Weights of a small sound classifier.
Model: 7.95M parameters, arch transformer, norm rmsnorm, activation gelu_tanh, moe expert_choice, num experts 4, layers 12, width 256.
Training: adam_atan2 at rate 0.0013, 8600 steps, held-out accuracy 100%.
Data: trained on synthesized solo parts of chorales (CocoChorales), 39062 training examples, 42.3 epochs.
Rows from block 8 of a small sound classifier, named by matrix and row number. Rows with one number belong to one neuron. Each number is 200 + 20 x the weight over its row's rms, rounded and kept within 0 to 999. All counts start at 0. After the name is the row's rms in percent of the matrix's.
Before each neuron's rows are labels from the 100 clips, of 14976, where the neuron reaches its highest value: "responds to" is what is common among them. Only what is clearly more common there than usual is listed. The data: synthesized solo parts of chorales (CocoChorales).
# fc1: MLP up (model.blocks.8.mlp.fc1.weight, 1024x256), inputs 172-255
# fc2: MLP down (model.blocks.8.mlp.fc2.weight, 256x1024, transposed), outputs 172-255

responds to: saxophone
fc1.363,228,189,199,195,155,226,242,189,191,220,217,202,201,207,200,201,182,243,196,209,229,216,210,229,220,206,225,192,215,216,250,210,238,198,175,219,214,198,200,190,229,172,189,212,196,212,191,214,217,204,223,187,195,181,179,225,213,223,216,177,218,194,218,218,208,235,197,239,201,227,211,173,235,192,223,193,200,185,207,193,214,215,215,199,216
fc2.363,252,202,198,191,207,176,196,173,199,200,174,281,202,169,194,197,206,184,204,220,184,187,180,187,149,214,203,214,195,192,178,190,230,210,195,170,197,189,205,166,194,226,215,189,217,193,180,194,195,158,193,205,202,188,195,179,201,193,182,219,210,206,194,161,204,234,200,182,195,190,181,223,180,223,163,224,221,218,176,224,196,196,190,193,201

responds to: clarinet; note G#4; note F4; note F#4
fc1.54,127,207,177,192,203,214,233,212,174,175,190,190,214,208,211,210,189,236,171,211,222,212,178,234,199,160,221,216,227,250,203,180,223,173,199,240,198,232,221,213,203,193,187,198,218,217,200,200,225,227,201,194,199,228,173,216,205,196,162,181,197,166,194,197,203,212,202,188,198,234,212,196,204,227,202,190,203,213,238,187,200,221,229,207,197
fc2.54,115,197,210,225,199,199,174,211,233,181,209,199,194,211,215,196,185,213,195,207,197,200,216,192,209,188,195,213,198,159,216,225,194,209,219,210,198,192,190,218,195,194,182,200,195,181,233,199,182,195,198,201,174,183,185,185,158,205,222,217,190,229,201,240,192,172,201,200,232,178,189,237,202,184,214,188,184,180,194,177,188,183,215,199,191

responds to: bassoon; cello; note D3
fc1.747,161,213,214,202,171,222,214,200,192,158,228,202,196,221,213,219,207,177,163,191,216,167,214,200,231,241,180,174,227,201,228,190,198,192,198,208,231,206,177,222,184,181,221,193,153,212,196,222,215,193,189,204,190,176,220,185,214,215,196,183,189,199,199,216,210,217,171,227,185,185,210,179,194,199,210,205,188,184,209,212,204,203,186,189,214
fc2.747,154,198,189,198,237,169,183,207,207,210,163,188,198,161,191,189,207,210,208,233,201,222,185,201,173,187,224,233,200,202,149,204,202,210,219,191,180,204,217,203,211,207,177,209,211,205,217,192,201,190,190,219,222,218,174,208,175,176,209,214,239,203,180,177,195,171,223,169,204,227,152,219,165,195,200,192,224,222,194,178,202,206,228,213,210

responds to: oboe; note A#4
fc1.653,029,214,182,226,201,203,174,187,126,172,214,178,196,190,219,202,224,191,232,225,199,201,173,224,224,205,173,214,211,159,213,228,192,184,224,208,183,204,196,228,204,209,205,197,200,189,220,219,190,186,199,188,185,216,196,211,202,226,223,207,211,211,206,210,188,188,183,210,175,200,198,181,205,212,191,205,201,187,207,204,210,203,180,188,197
fc2.653,035,212,182,194,208,200,205,228,197,202,174,217,194,185,167,203,177,217,191,179,183,207,220,187,187,196,248,202,179,241,207,205,224,231,179,191,245,193,203,157,197,209,187,184,196,217,190,192,206,218,210,210,170,178,212,183,196,166,199,215,175,182,197,176,212,173,183,182,176,208,216,221,199,214,195,210,176,167,203,213,191,216,212,227,202

responds to: oboe; note C5; note C#5; note A#4
fc1.208,120,199,191,197,169,210,184,200,180,163,195,139,199,227,203,191,211,214,213,190,196,198,202,171,183,162,195,192,215,247,165,189,198,185,203,214,179,207,175,212,164,218,199,228,182,219,239,206,213,252,218,211,199,198,203,222,194,193,191,212,190,196,213,215,190,221,219,206,205,205,196,161,240,226,186,215,195,249,238,189,184,199,191,223,210
fc2.208,126,194,197,194,212,199,207,196,217,213,216,255,209,170,213,203,215,152,224,223,198,215,193,158,213,196,203,212,212,168,212,216,198,229,198,193,219,176,211,199,175,216,211,203,214,191,183,203,194,155,183,209,201,216,182,201,186,221,225,212,195,225,203,199,202,203,150,197,199,199,182,223,157,186,211,197,235,161,190,222,192,203,191,223,185

responds to: oboe; note C5; note A#4; note A4
fc1.255,089,211,194,191,194,192,198,195,207,237,176,205,198,186,187,208,196,208,236,191,187,221,211,209,180,177,191,191,211,233,187,169,192,220,174,186,211,182,181,211,215,185,180,168,184,203,211,208,199,176,173,204,232,240,203,202,166,178,199,165,214,196,167,230,210,212,214,207,202,240,197,164,185,200,219,193,196,129,209,208,230,212,189,180,206
fc2.255,113,210,205,211,217,212,209,195,189,200,205,193,189,216,212,189,186,220,227,212,234,188,201,198,226,207,199,202,196,144,214,223,177,190,248,204,194,213,216,188,215,195,217,196,194,192,181,188,194,229,222,214,190,193,202,206,178,212,197,195,196,212,203,135,184,186,170,205,179,201,210,209,206,204,174,203,210,242,200,202,213,208,212,187,182

responds to: oboe
fc1.195,023,195,208,205,223,193,213,187,185,230,246,218,196,208,228,204,213,213,203,204,176,208,179,197,209,217,184,200,191,165,193,158,230,215,179,198,225,205,192,215,210,211,195,192,183,192,178,198,227,197,200,195,207,189,227,210,223,204,199,213,192,216,200,228,209,171,192,202,196,203,184,208,216,200,189,210,188,152,189,196,181,174,220,205,192
fc2.195,040,204,207,204,168,212,154,233,161,197,210,176,211,168,177,203,207,199,213,215,189,195,218,197,209,197,249,195,192,245,187,226,228,181,213,204,188,201,203,212,194,211,194,210,215,177,173,224,158,187,211,189,162,197,187,208,195,198,177,187,198,220,194,189,191,203,203,184,186,196,199,220,221,200,237,206,228,232,234,200,213,217,209,199,197

responds to: clarinet; note C#5; note C5; note A#4
fc1.360,111,180,206,195,185,199,189,181,171,179,197,165,209,220,177,182,231,209,195,192,204,173,183,182,204,172,214,184,191,281,201,175,214,196,202,205,188,213,189,194,174,223,191,219,192,235,218,203,224,236,217,199,199,212,214,193,225,205,202,212,209,192,221,201,186,236,208,210,219,196,206,191,252,231,192,218,197,230,214,205,189,189,195,218,235
fc2.360,139,197,206,185,219,186,214,217,208,214,195,253,200,195,203,209,194,187,208,202,191,207,186,184,217,193,183,191,188,139,209,223,227,199,224,202,198,171,203,202,198,219,192,195,182,179,184,204,211,161,182,216,196,199,189,205,187,169,216,210,182,197,196,199,206,175,206,173,212,190,189,206,161,167,195,197,213,155,215,201,181,187,204,204,177

responds to: clarinet; note A#4; note G#4; note C5
fc1.148,025,183,191,205,192,196,194,191,168,223,209,198,219,199,226,192,222,202,212,236,193,189,177,217,159,185,214,192,212,190,215,194,226,259,189,216,238,196,239,212,208,200,216,215,200,205,169,197,207,199,185,190,203,213,209,195,218,227,222,224,185,224,219,221,171,225,168,201,198,199,192,183,167,225,189,218,202,207,173,182,205,213,230,176,176
fc2.148,045,211,205,195,239,207,206,179,190,198,197,186,195,166,190,210,207,209,193,210,191,207,208,191,206,208,211,220,209,228,194,199,210,167,215,212,200,169,202,164,222,206,184,202,201,209,197,171,202,227,208,198,176,189,197,204,189,218,188,210,209,201,207,198,207,195,188,177,182,214,245,220,216,226,203,194,223,214,188,211,194,193,181,203,218

responds to: saxophone
fc1.593,222,189,199,193,157,225,244,188,194,220,215,202,202,206,199,200,181,242,196,209,230,215,210,228,219,205,226,191,213,217,251,211,237,196,177,215,211,198,197,191,230,171,190,212,197,209,190,213,217,205,223,186,191,182,181,224,214,223,214,177,219,193,217,220,208,237,201,239,202,227,211,174,236,193,221,193,200,188,209,195,215,213,218,199,218
fc2.593,238,203,197,192,205,175,197,172,199,199,174,279,202,169,196,198,207,186,206,222,184,189,179,187,148,216,203,214,194,193,176,188,229,209,196,169,197,187,205,167,193,225,215,188,217,192,181,196,195,159,191,206,198,186,195,180,201,193,179,220,209,206,192,163,204,231,195,181,194,191,180,221,181,222,162,226,221,220,176,222,195,197,190,194,199

responds to: oboe; viola; note C5; note B4
fc1.513,017,206,208,191,158,212,237,212,187,173,261,195,223,208,212,222,192,197,209,200,270,224,171,199,270,171,217,183,194,210,199,179,172,201,219,185,214,188,211,185,198,186,221,208,194,190,181,216,192,218,216,193,179,192,182,192,191,218,238,194,181,219,179,193,196,167,130,192,204,210,224,206,225,173,200,191,217,192,223,199,204,219,217,189,184
fc2.513,030,210,218,209,203,176,188,133,230,188,179,177,185,150,189,200,214,205,210,212,214,199,204,205,178,204,202,198,193,248,168,223,193,194,162,230,179,222,202,199,198,201,180,201,190,208,169,202,188,213,207,189,247,208,188,192,191,190,178,208,189,154,199,212,199,227,217,207,190,198,228,186,205,194,199,188,160,170,202,203,198,179,167,211,233

responds to: oboe; note C5; note C#5; note A#4
fc1.427,109,210,209,192,191,192,220,194,214,220,183,182,184,185,191,195,196,226,221,197,200,213,199,213,211,155,198,179,222,237,235,196,193,215,173,208,194,185,192,215,209,184,194,178,180,192,215,219,212,190,184,210,216,258,220,201,175,185,192,175,226,192,172,227,202,235,214,222,208,239,184,180,171,196,211,183,196,153,211,213,218,202,217,200,222
fc2.427,117,203,208,199,209,204,206,205,165,203,220,207,188,223,217,177,182,210,207,217,233,201,202,214,228,208,205,189,187,127,216,230,197,200,245,203,211,207,219,169,210,193,224,197,202,202,189,180,205,212,226,196,178,200,212,206,200,218,216,190,189,231,224,147,198,186,166,201,183,197,216,206,227,205,178,205,206,239,197,203,194,205,220,192,185

responds to: oboe; note B4; note C5; note A#4
fc1.117,023,193,192,205,179,200,197,184,213,178,225,214,208,225,203,223,226,235,214,219,235,198,188,200,182,197,183,203,202,161,211,212,203,203,235,202,213,189,228,182,215,230,197,203,173,177,191,217,190,207,200,189,157,210,210,201,200,209,195,195,181,226,199,173,200,208,159,192,188,184,239,178,207,160,210,191,209,206,177,212,176,224,191,155,193
fc2.117,033,208,217,201,194,191,176,213,209,196,177,158,199,149,196,207,209,189,206,195,172,199,202,194,205,198,226,195,181,254,147,218,199,177,132,210,172,197,193,181,191,207,188,211,190,215,162,187,177,188,207,200,203,216,198,217,213,195,196,213,203,171,186,210,186,215,191,220,177,211,210,192,201,225,177,191,196,204,233,196,184,200,204,220,202

responds to: saxophone; note D#4
fc1.144,250,188,199,194,155,224,243,185,188,220,220,205,200,209,197,202,188,238,192,216,227,213,211,228,213,210,226,195,214,218,248,208,242,194,187,217,217,201,202,193,228,172,185,216,206,217,192,216,218,201,223,185,198,185,184,228,217,226,216,177,225,197,218,217,212,238,200,242,199,231,216,174,241,205,220,198,202,188,218,195,216,220,213,204,224
fc2.144,349,203,200,186,216,174,183,176,197,205,171,276,204,178,188,195,208,180,212,209,173,188,177,182,150,207,200,209,190,182,169,197,215,205,189,175,192,187,197,171,190,224,213,190,212,188,179,191,193,154,190,211,208,195,198,183,194,185,180,217,198,204,192,157,201,226,214,173,200,186,177,219,178,220,164,220,223,209,174,224,191,193,186,193,198

responds to: clarinet; note C5; note A#4; note C#5
fc1.710,121,206,201,205,157,201,202,160,192,180,198,168,192,182,190,195,211,186,236,189,177,189,203,190,219,189,173,164,196,241,232,177,233,206,180,190,201,168,179,206,190,229,218,187,132,207,181,233,222,213,181,226,218,204,198,192,202,208,201,190,211,191,185,232,194,223,185,235,193,198,220,169,215,184,190,207,191,190,228,213,207,210,203,194,215
fc2.710,143,211,219,200,236,199,180,229,215,193,197,234,193,190,207,225,185,184,210,209,223,210,214,188,194,216,191,225,209,157,140,224,169,175,222,167,167,199,198,209,196,212,186,221,193,200,214,187,188,172,198,209,201,196,197,213,193,189,211,201,181,208,203,164,219,163,215,193,156,203,166,210,182,179,217,186,189,202,191,202,181,200,188,211,196

responds to: bassoon; tuba; note A3; note G3
fc1.59,121,215,201,195,206,218,223,232,214,157,191,198,232,200,226,201,194,193,158,202,212,223,203,206,202,156,198,230,209,174,225,200,200,194,195,220,214,235,237,213,186,161,207,203,181,200,195,200,183,192,193,181,185,180,182,199,203,193,191,179,195,187,210,235,171,202,197,192,221,218,193,227,189,182,222,196,204,184,173,189,191,198,209,210,190
fc2.59,098,192,201,198,184,187,192,169,189,226,196,212,169,234,179,213,201,237,172,212,218,173,191,200,198,216,205,185,207,199,178,188,194,210,193,201,217,199,194,184,200,209,179,184,233,189,203,204,205,215,195,197,243,201,205,185,198,217,189,202,202,221,179,174,207,179,182,183,209,178,210,198,224,190,222,209,209,182,210,206,201,180,204,182,197

responds to: clarinet; note D4; note D#4; note E4
fc1.441,014,208,191,185,209,200,248,158,199,192,165,236,203,201,198,197,210,231,207,184,200,194,212,197,220,211,192,199,224,153,213,179,188,228,216,199,200,188,192,186,178,219,198,193,182,206,173,200,196,158,178,204,196,221,198,186,194,220,197,191,214,210,195,179,194,228,151,194,203,201,195,199,190,232,199,211,209,189,207,193,204,191,218,181,210
fc2.441,020,194,205,194,197,182,161,214,208,192,203,192,192,187,189,220,185,148,205,199,180,210,216,243,199,190,196,201,200,280,214,220,181,192,191,207,198,205,198,184,231,204,215,195,211,164,216,209,180,234,189,203,190,211,181,193,194,198,233,170,223,187,217,231,226,214,217,188,171,194,203,180,216,218,195,182,164,216,225,206,194,208,180,200,196