python train.py --model="sound classifier" --n_mels=64 --spec_augment=true --targets=["instrument"] --shared_expert=false --subsampling=2 --loss="cross_entropy" --lr=0.0013 --batch_size=192
Rows from expert 3 of block 7, named by matrix and row number. Rows with one number belong to one neuron. Each number is 128 + 32 x the weight over its row's rms, rounded and kept within 0 to 255. All counts start at 0. Numbers have three digits each. After the name is the row's rms in percent of the matrix's.
# up: expert up (model.blocks.7.mlp.up, 4x128x256), inputs 128-255
# down: expert down (model.blocks.7.mlp.down, 4x256x128, transposed), outputs 128-255
up.11 060:151157088096143118185129120139057133149172053083072118113118112098152143153087149114077121153119152120129160122145133176176171123118165133129080148186123120097128093103121135157098197047147169128114138130134135149209157138115166109098192140126147118155000159084107080089140129166150126130073136155069126113101103115112119101183118137121135112039127099115126120149116116125136127091127
up.12 094:186164145141102141167132091156094094119120117108116112136138106114138117183129107125097143125141117096121141102123115143128179134140150107127089178174117137090140080141114117181148110056107122099109080132106104127206200142125117121106212153164119161070079116116125055096187094194107143158127116100109166105116072066097165114129085124136083126088121105154161187098137140106119108100141
up.13 080:192130128146124123148134138124053090096156122111113107137156123108167177121115127076097130116126129098136122120125083190094165133077140099118091145132129111112106101110118129163111143095117098120101090164086102107187205159116191141049198174157107157068073152075129075096173105138106178140150129113050126112099081120070144124138124167158136077092092154097174154128150133113149146112152
up.14 083:149145114126112148192123094168040127154135101107141102142132108126125128158151132121076143145127152104187148104099119122126147141134143059102116174193134139041121101142109132172119135000117126107094119114162125136248211107132121136134181138167120159089067124111184111117169120190148106146119092117108168108133107091092152125156117117119112151092150123124162159129166117139145132105145
up.15 143:181092170167116113122116098200107137133116158108068067163175103142144127158140138176155174128147135160112131115141159152128132117162151077112137197123163087082129061156196152135136103134106105157123111147129085113191132129133087098068161123122088135022146147148087144143155120165144116177089072135156159093069119105142186121167143092116115162124154115130135154119188145146184118135107
up.16 063:159140109124133128151123108135048124123149125126071143143138081110148157144095127126115135167114149136182153121138089196106189120117178134124099163156158133090124099123152160139073172063116128133145160139095094132185166166114124107077201116147113166107011155094102086162144142164128117084101167153117115116075115110124168113165148153120147104079108139110144120144146138124117147131142
up.17 061:165147130122128106133080156157064131108142103104082085154135109096178122156119116159129126143124106153133102098130116204108184114104169132084087179156103144072125113126107161135122146085104108143140094155079089104219169154130132111066187152164095169047032146096096114122161162136139106157116123143097109110044111092109154115170126172153160126084109130118149130062153132130123129143153
up.18 149:134174136105118193155082164119134106103105107136133089122094149143161111129141092148155109111166086145083124115150101140149159118138103183117140113133112128112151142148108127094110127020127096101108166162088143091126163229163104105110148117216158146128090164110135109056158157113174096155171104106130132136050142061138103072166097138162138137151078160148115128073099175107112182110165
up.19 101:176162095149114103169140114126093119159151101127139106148132127141186124104139176090085149127116133112154181088166139137159213159123147124147092168158159136117123074145147148152099179095135152144131150172129161141236142164144145132063182110157111142153058149118138097147173098193207110148113115125069154107095161097142165115192141186173148101106119140135123145153128133183143172130173
up.20 079:187167131130115114180120113146021109112123120108126107138136133133165146162152147100074156126110140121136151117123134134138134132120160074136095167170119119069091071142107140153135124063114125121104127142141131131223203126127146137092207156180112188066093139113158086120190096171129128151140100146077177111094121097101159119163137130125131131091133124102152168145139141121174157112153
up.21 121:102117096127161139111086173149080136151096094147122141136146136135126160100164062190131129207156145116161158103151062102130129179140107172156148120063145128070159147103137138097133131065158101104135111119139124124107112164138097101154163106197152134048136156150156145152129171191190094117096130144173120143148175143155089099095121127104116147168087194080161114212125145070121177188164
up.22 083:139124082086114117100094112137043071160135081077098110131099067087150127166091117130081109147150151116112126109146107157176166147128189110115096152162106147085128078097120132140076169074116146117128097113127086116225136100104110101097173084133094148132055139035120082129170144186132128119094112119062100117101119077097155074131152129132115092050114071101116126120108094119075114080142
up.23 075:161133140119145111143105132140016089105179133110062122147141117093124167137092120113110137141095158127129148116150101159079160119109195141104095148134131109086103079127135133133106105084105086129145081133072076120152189134130144115091207141139100166063048153090113076150167139154138140145130145156071085115102107101089139111164139160152145104080108154089165138118176169108137138158137
up.24 092:194097105125126124105131160151087114094146102072064142133170111092180204107098098103109122126109121135130155127119103205099170125067162151126094185161131113091120093098170123144112154080123124121165088149074095125154137156115159108054201168160097139079035138106101065136165123168141121136131155122095115099101097107082087129177152183130130105090106138077167142187153151124141113123167
up.25 099:193170145128089149180136076153084097144136134126112119121153103127170132191116127103098177130122093107122114135115150129132167148141150087122103170137129138070124078139135136171125142083114111114121107140124106106213216123144109148085184146132105189070104137096121055114190095160101160155141101118060178109109087099090179109154104131131117104085114091158141166089124134111136146087157
up.26 064:156152157141115123156085127157044096102140157136085074151167135132150143178112166098113150123135099114133100106124095194101163118094175116115106155144156137095099100137132165130082120078100085147125132175092097108226151157135167131043192140152110147064051163085130103119184121141124144165128124143064118131061128093118190119158137158144147109084102130119154159068116140140136151112152
up.27 083:176161164109171131147087153127072095112168121085082108127165105124120171129079144082104128125146127102105124144154096191122167135108164164136082128151134120089104110073127161139111163087121138153139086147073120099222169149113139112084183118152107139094067148075114058124191157179110159168159140136065113118102106091083134136141127134120136055086137114119144137131167120102124146147156
up.28 124:170112149160100076111108107208114150143114147108053074148178086117139124153146154161154142127160119166114115110130149153129140132151152095095128220120145121085146085159186158124110110138098106150136096148137072111219122112144096097074152098116065153029145155147074146168140129168169105151060061116147147126067122103154197120164152128129119142136148110118128134122168149161146112125112
up.29 084:169123111129140125134106145120046102089169128126078097142136105084168152137080105116090120130140160103130134141130076193113195122096173146119097143134130118116114087073137136120106138075110094127139071147081088097197177172118134127052211122155092145081046156071126073151166151179127145126132146123045093115096126118079135120143125157135131080086097141082163143122138169113115141133155
up.30 097:178151130148106136145146074135079107134138112127118127167107071120178146181120104117115161120106142124157118113094109139128156120145174072111092187180117124083104080134113138194137145074112142129106116113126139158217226110099142145101218152148120183082097103113137083147154089181086106110138113105117179116099088106097174118140130120115115110110116103146155185115129128146137102111129
up.31 109:160116062126133153144142088109090125139117131123079099127147057148189140134053138081078149105099143126110119126107095104131183114124151107143082145132157083101090063116133150127146153055140135143080167122127122131148110155102122115072184112129121128096031168138154046100180110138098097085117144166084132093095104122135193091171152085107110081070107078120106138122088066155129112100111
up.32 129:173106157164098082112111097211114144143112149110056074147170088117132127151144159155154141126170123163109123112132153137137140140159152095100132219119146112085149084161194156128114109132100099139130099147141067118218115110146094095074153098118061157030149154148073144170140125169166108152053055109146148126069122105151195118153152120129110136141144110112132138125158157161150111114110
up.33 091:110158125143157128108094135164037141150123125130102126173150098144098136112181123189120154187180143111190152110112055142108134141145146123124135145134149130037154137130122162152135110055105124117115099117149128128148148137142104102161186145177142162028147145133151159136147151158159122116128147131157133115143094103135110100100124104126108154128126160110146134190166126083124152163137
up.34 133:207132083121090136110148084114110096153133148149118147135104116094184131131072119126123129146103174126190158137110099144118181092145202033130080183161171116111109095117130216179102115110132120159169138108170065162173124120104096140108146120153119147117125169072143109131136103137090139094106153091099153070129099130046185133134143161125153089124087139166130106146131107152157112128106
up.35 085:147153128095136120149085180129057094100146125065105115153138137109143140165069108086103149107143125103109122126149115177136151116086169163122088119146106122081088111086124143093087156100124121136135104152063113099192129150110118129048196120175110114064118145057108083122192140142130141161179137121083120114090141105098142105163151147150120056088105104085155160110092146094119153117164
down.11 044:145110108125128141122171078090158173133126160156151148105091128166186056096133122142146100069107087160134100093087135234112137087143103136119176114103128102166113169158139112144175129122148124131088193176134158184127053123157098143127103134110162152183101106134120153132073116051087116090145134118144141081113099169108095159166112104113144145161116137163097119063115153140144142114078
down.12 078:116085158175163158097154122127225143112132102167138118112091133099146110119116092147155104135164096202095102158148143232160117101123106196109135104106104073191126175102153086097157110173149101096113162127150133101100103137109169143077105167070125085197121126141081153106093153075096112127131172139218108107100151121132081137158150086069120149133138130119151128078084160135144126103125
down.13 069:067093155146157127139134114157154145121139091178174171092091143133100128140144136158170123123117138167120150149166161250166106080156102143116169085060133066162127140150139095123172134144165131116098174113132149157098097136108155110158071142121179068184131116140103178106066124111104125142118169134182102110150135186127057144144081099120152169161156156166141119118111150119144128130089
down.14 080:144114125129137159068126133089221150119102159145154094072114174083167102107109085129143146133150081197061090143118180204098110094097104193127128101097109192185113149087135123111153095158107123132147118160170127102107102143121106176102050164113124099174124150152127148110117114098108095093136158130188166152103170136156105122146151128064125114146113119122115122121075159147135109126140
down.15 156:130140145099174161159129174138102102134162072119160160138086158140111189129101129110106100129113158105147196147165097105185166110106126116151117104152151090149125173091117123128149155127178119125148154109130117146087132105104140119162159154169178110145131086102167089081152143080113146185156143160111089093135138122066051162091080131120163150107119195149181150123126123071145165147149
down.16 050:088094115195132130170128100194081146162124094192154146112095102160116097141142161170146118122114114145150132112148139230138150098187084146101165128055140062118124146198133112131170144035141076082078164123126140176160099107162127086145118145144155141136070072171130165157069139098110104100102136136157104094119092152119098144131090094135137137155142171168125115085124132102122144133085
down.17 046:081128151115133134074133134157152128112121098166146188069051134122085112169156111199148084093135127196119166119183172255194133075208129149109161131095131072144154170159172118139131127080127128112149143137149111172167079113135098087177109136166164109164091096134115150154077112149120072130106158092182116154106135137129071117106080117123120176186134151197139127118088172156120121109094
down.18 179:122089121136140055171147116180071162157168155108101121181196122086127169157095112135095144180070162086189098142120101093087145147109162074127090152108110160122137090113123166157138140158165104160120061126153087145137128086106133161122146101095103152079138113148157145176116161150123160117092123170108132116182120178100151149137122162118154107102152130090169128146200111113132078190090
down.19 076:122098096136167104123128050080134117131125108212185163102095111151181063078136099173149136084129137111110084182174126211104132095160097124095188053057110107157102096118083076112175132177131149096083155122115165111092114143135112145164090110117155121183171137138136126114068147145111159089152169124150104126174162145115083093165116095134123104179086132177096110125136157105082175136142
down.20 076:124145118117145160111114118083213142154106120167168134092133163121133096127103111127166111118148112179077101155132125201144149089123082175125151088093137139186125147112108109117175120176148135118118167114152148121076075161126156127180043143094174087188123170155100139030095110067080136128123178136173116138133127139156105121152137110108133136148136117180095068102082117135108133113122
down.21 135:127048155172159107123099158194108133137126094106095148150188111119174191112117148084126065173122107131148114192086109066088162118069112118116064142135137098123116145051189173128144119108179103159124098084175133115125109097109210128111165187123109090109173139145168083118159166166108104121111102147163126117127130089142105177183149113056145121144166150091177137153126095097167111150117
down.22 066:131100140153099122078189106141205138126142097154161183108099115114161111185150134137149109107090085159118124135125187255105097103107098104119105130119100086136098114125150102177136126154124141119137123173140123146140077136108178148121085191088115090182131096116079135112101096102084136107096143094155150094153104194083129138122102124110135137138155093163168145104132148154160098114106
down.23 059:029147163161161138159106113138112169148152108152166110103113101148093096142173170133169109084122130148168150135137125255139108059184116085093156112068163104158156172185106127141097101146111098128089168119137140157168116114126133112124089126118159101161139120128127206123061118119149138121120098137156100140122119142167133175142081111142181166169161143141124107112132113147148139121107
down.24 078:087114145188139156169160083154118124180115105158143149097096082153168121119153142177207134078107116116167153101127121235158136087174120103097161142136164112142137146173142121166120131124155133129081155103112195181170186147148118123099138137145152109140151083142129180090088133082116113115137109084175144059122073112118126138175095094143159133189143155218130167072132159155120105120110
down.25 075:062089109170173154110127165124193168129132050148111124102130096104159109081115083128110071159165083154114104152149078196154125067091104195113102097084135088169132173082136117094140138132182151106115156137169183103118075153129182098126102140090137065176108130151114134064104158067124102066094173128194098120115137102174065136151153092082109157128159131109151103109080104134100141110127
down.26 049:124125127125128103109136099144143127144137082209175157120083133145124107143149138180168090105121112165110096146186141255164147100142104151101130110106092091170119141153133095131170169119170126101116132143112122155123056153134171124183083124118161125192121095132122161132058157108087129116117131118159090136143142163105096130127088130164158130187133134179120115087137145126104149136103
down.27 066:141125124149153119145156090141143144149167068188162153118106110152163136155160161170165115119114137166132144150155158219185149129166103126113143136092145078194143145158140116161165165126180160149110175155125167190118141178129204126162125157124173113204110109161127165114069124127110126135107122159173111118131128184132120129169102140140190134153147156193132133106140139133156133136123
down.28 147:134170150117178175174123171110112103131163076114201137141104171159107165142120135096102120135117148079151186155155104123163151107092106106165105082150168099144121162095108119154165150136149126124138178123135140138072145119104160126169133175171198116162139103096161094063158126094106170191163161166098109107161124127060089180108098135131161161107143175161169130123138104055164179137166
down.29 056:082110125116116114138166098171141148154149080185169191092087137124151119164161150191153125116101131182154150110171171255163130138171113109099137127091117085163140127191122108135133145127164129101122171126143121167139117160107154134130082155105140112187111115116100177147064117113120105131085116125173119118122147197107132137155060140142163162132141145174154126090133152144150147114097
down.30 082:146120151152141152098145095083215124127104143151179126074129161126166107121100120074131124133136068155065109151108173198142127137084059151151126091104133120172096180078147098119175101178160110091117182105158137130087078130117143155098067175099112102181157138155133131066135108056069135140140119148165163115137156139132085161148146117051152107114104140147119119122067106122169139114156
down.31 105:152131086111139109070098149109121135151075171108084082111162132147152108093076084101152114090111112153102078144108113125089142074072152110143087123156173175117101127053172197115120135138133182233162140166147127117180071091115095131155101101136127085094129152156178131110154143089105067101133072134140170183090149103183100120116138114062153130170128070110056083158125083199116125159105
down.32 155:136168146115184173179128170105115104131172075115193138135106169156113169134114137097106123139120152077151184157157098124169158111087107111165104078154168100144121160088106119147159158137159130125138183124137146137074148123104160129166136174167199115166136102093157094065157129089105169184162162165099107108161130130058089178114100137127164156106142174158169132121136106059161181135171
down.33 085:137084106140125135088080152151129126106064128104155145147162152136154181036168133092146076093159121135124143182071103191085142095096082103090150113121139073131122145111198167121155080130111114137097091130164147119136081090143147139154121198160136132119181207125165117084104115160133122112165096095130152133134108087148074132182130106107117108184118196109129115206111145124173146112150
down.34 131:090150177120131086174119159153169153136156098103172132126155140177094131162186190065142157104127101091067102128110153081132078175130064119103171118134084146146131178180089092110202128189136134111085106113094188127072160136164207144141095131107148110133190080198111137107132119164161179158168111166111115169172134131172122133143127104173130094133167116130146169134129102104104129132158
down.35 069:128097126160089110094145111154143136146117075183204205094060141140160110167179150148145115094100117173129139119128189255135101139128106106101130155087096119165102130175100131185159125140127143123129133131143113182138109140090179167129045189124138099178138099120138152139096075148109124131123123107158150130132126164087112137116076130154158109170141117185157138110111147141157120107113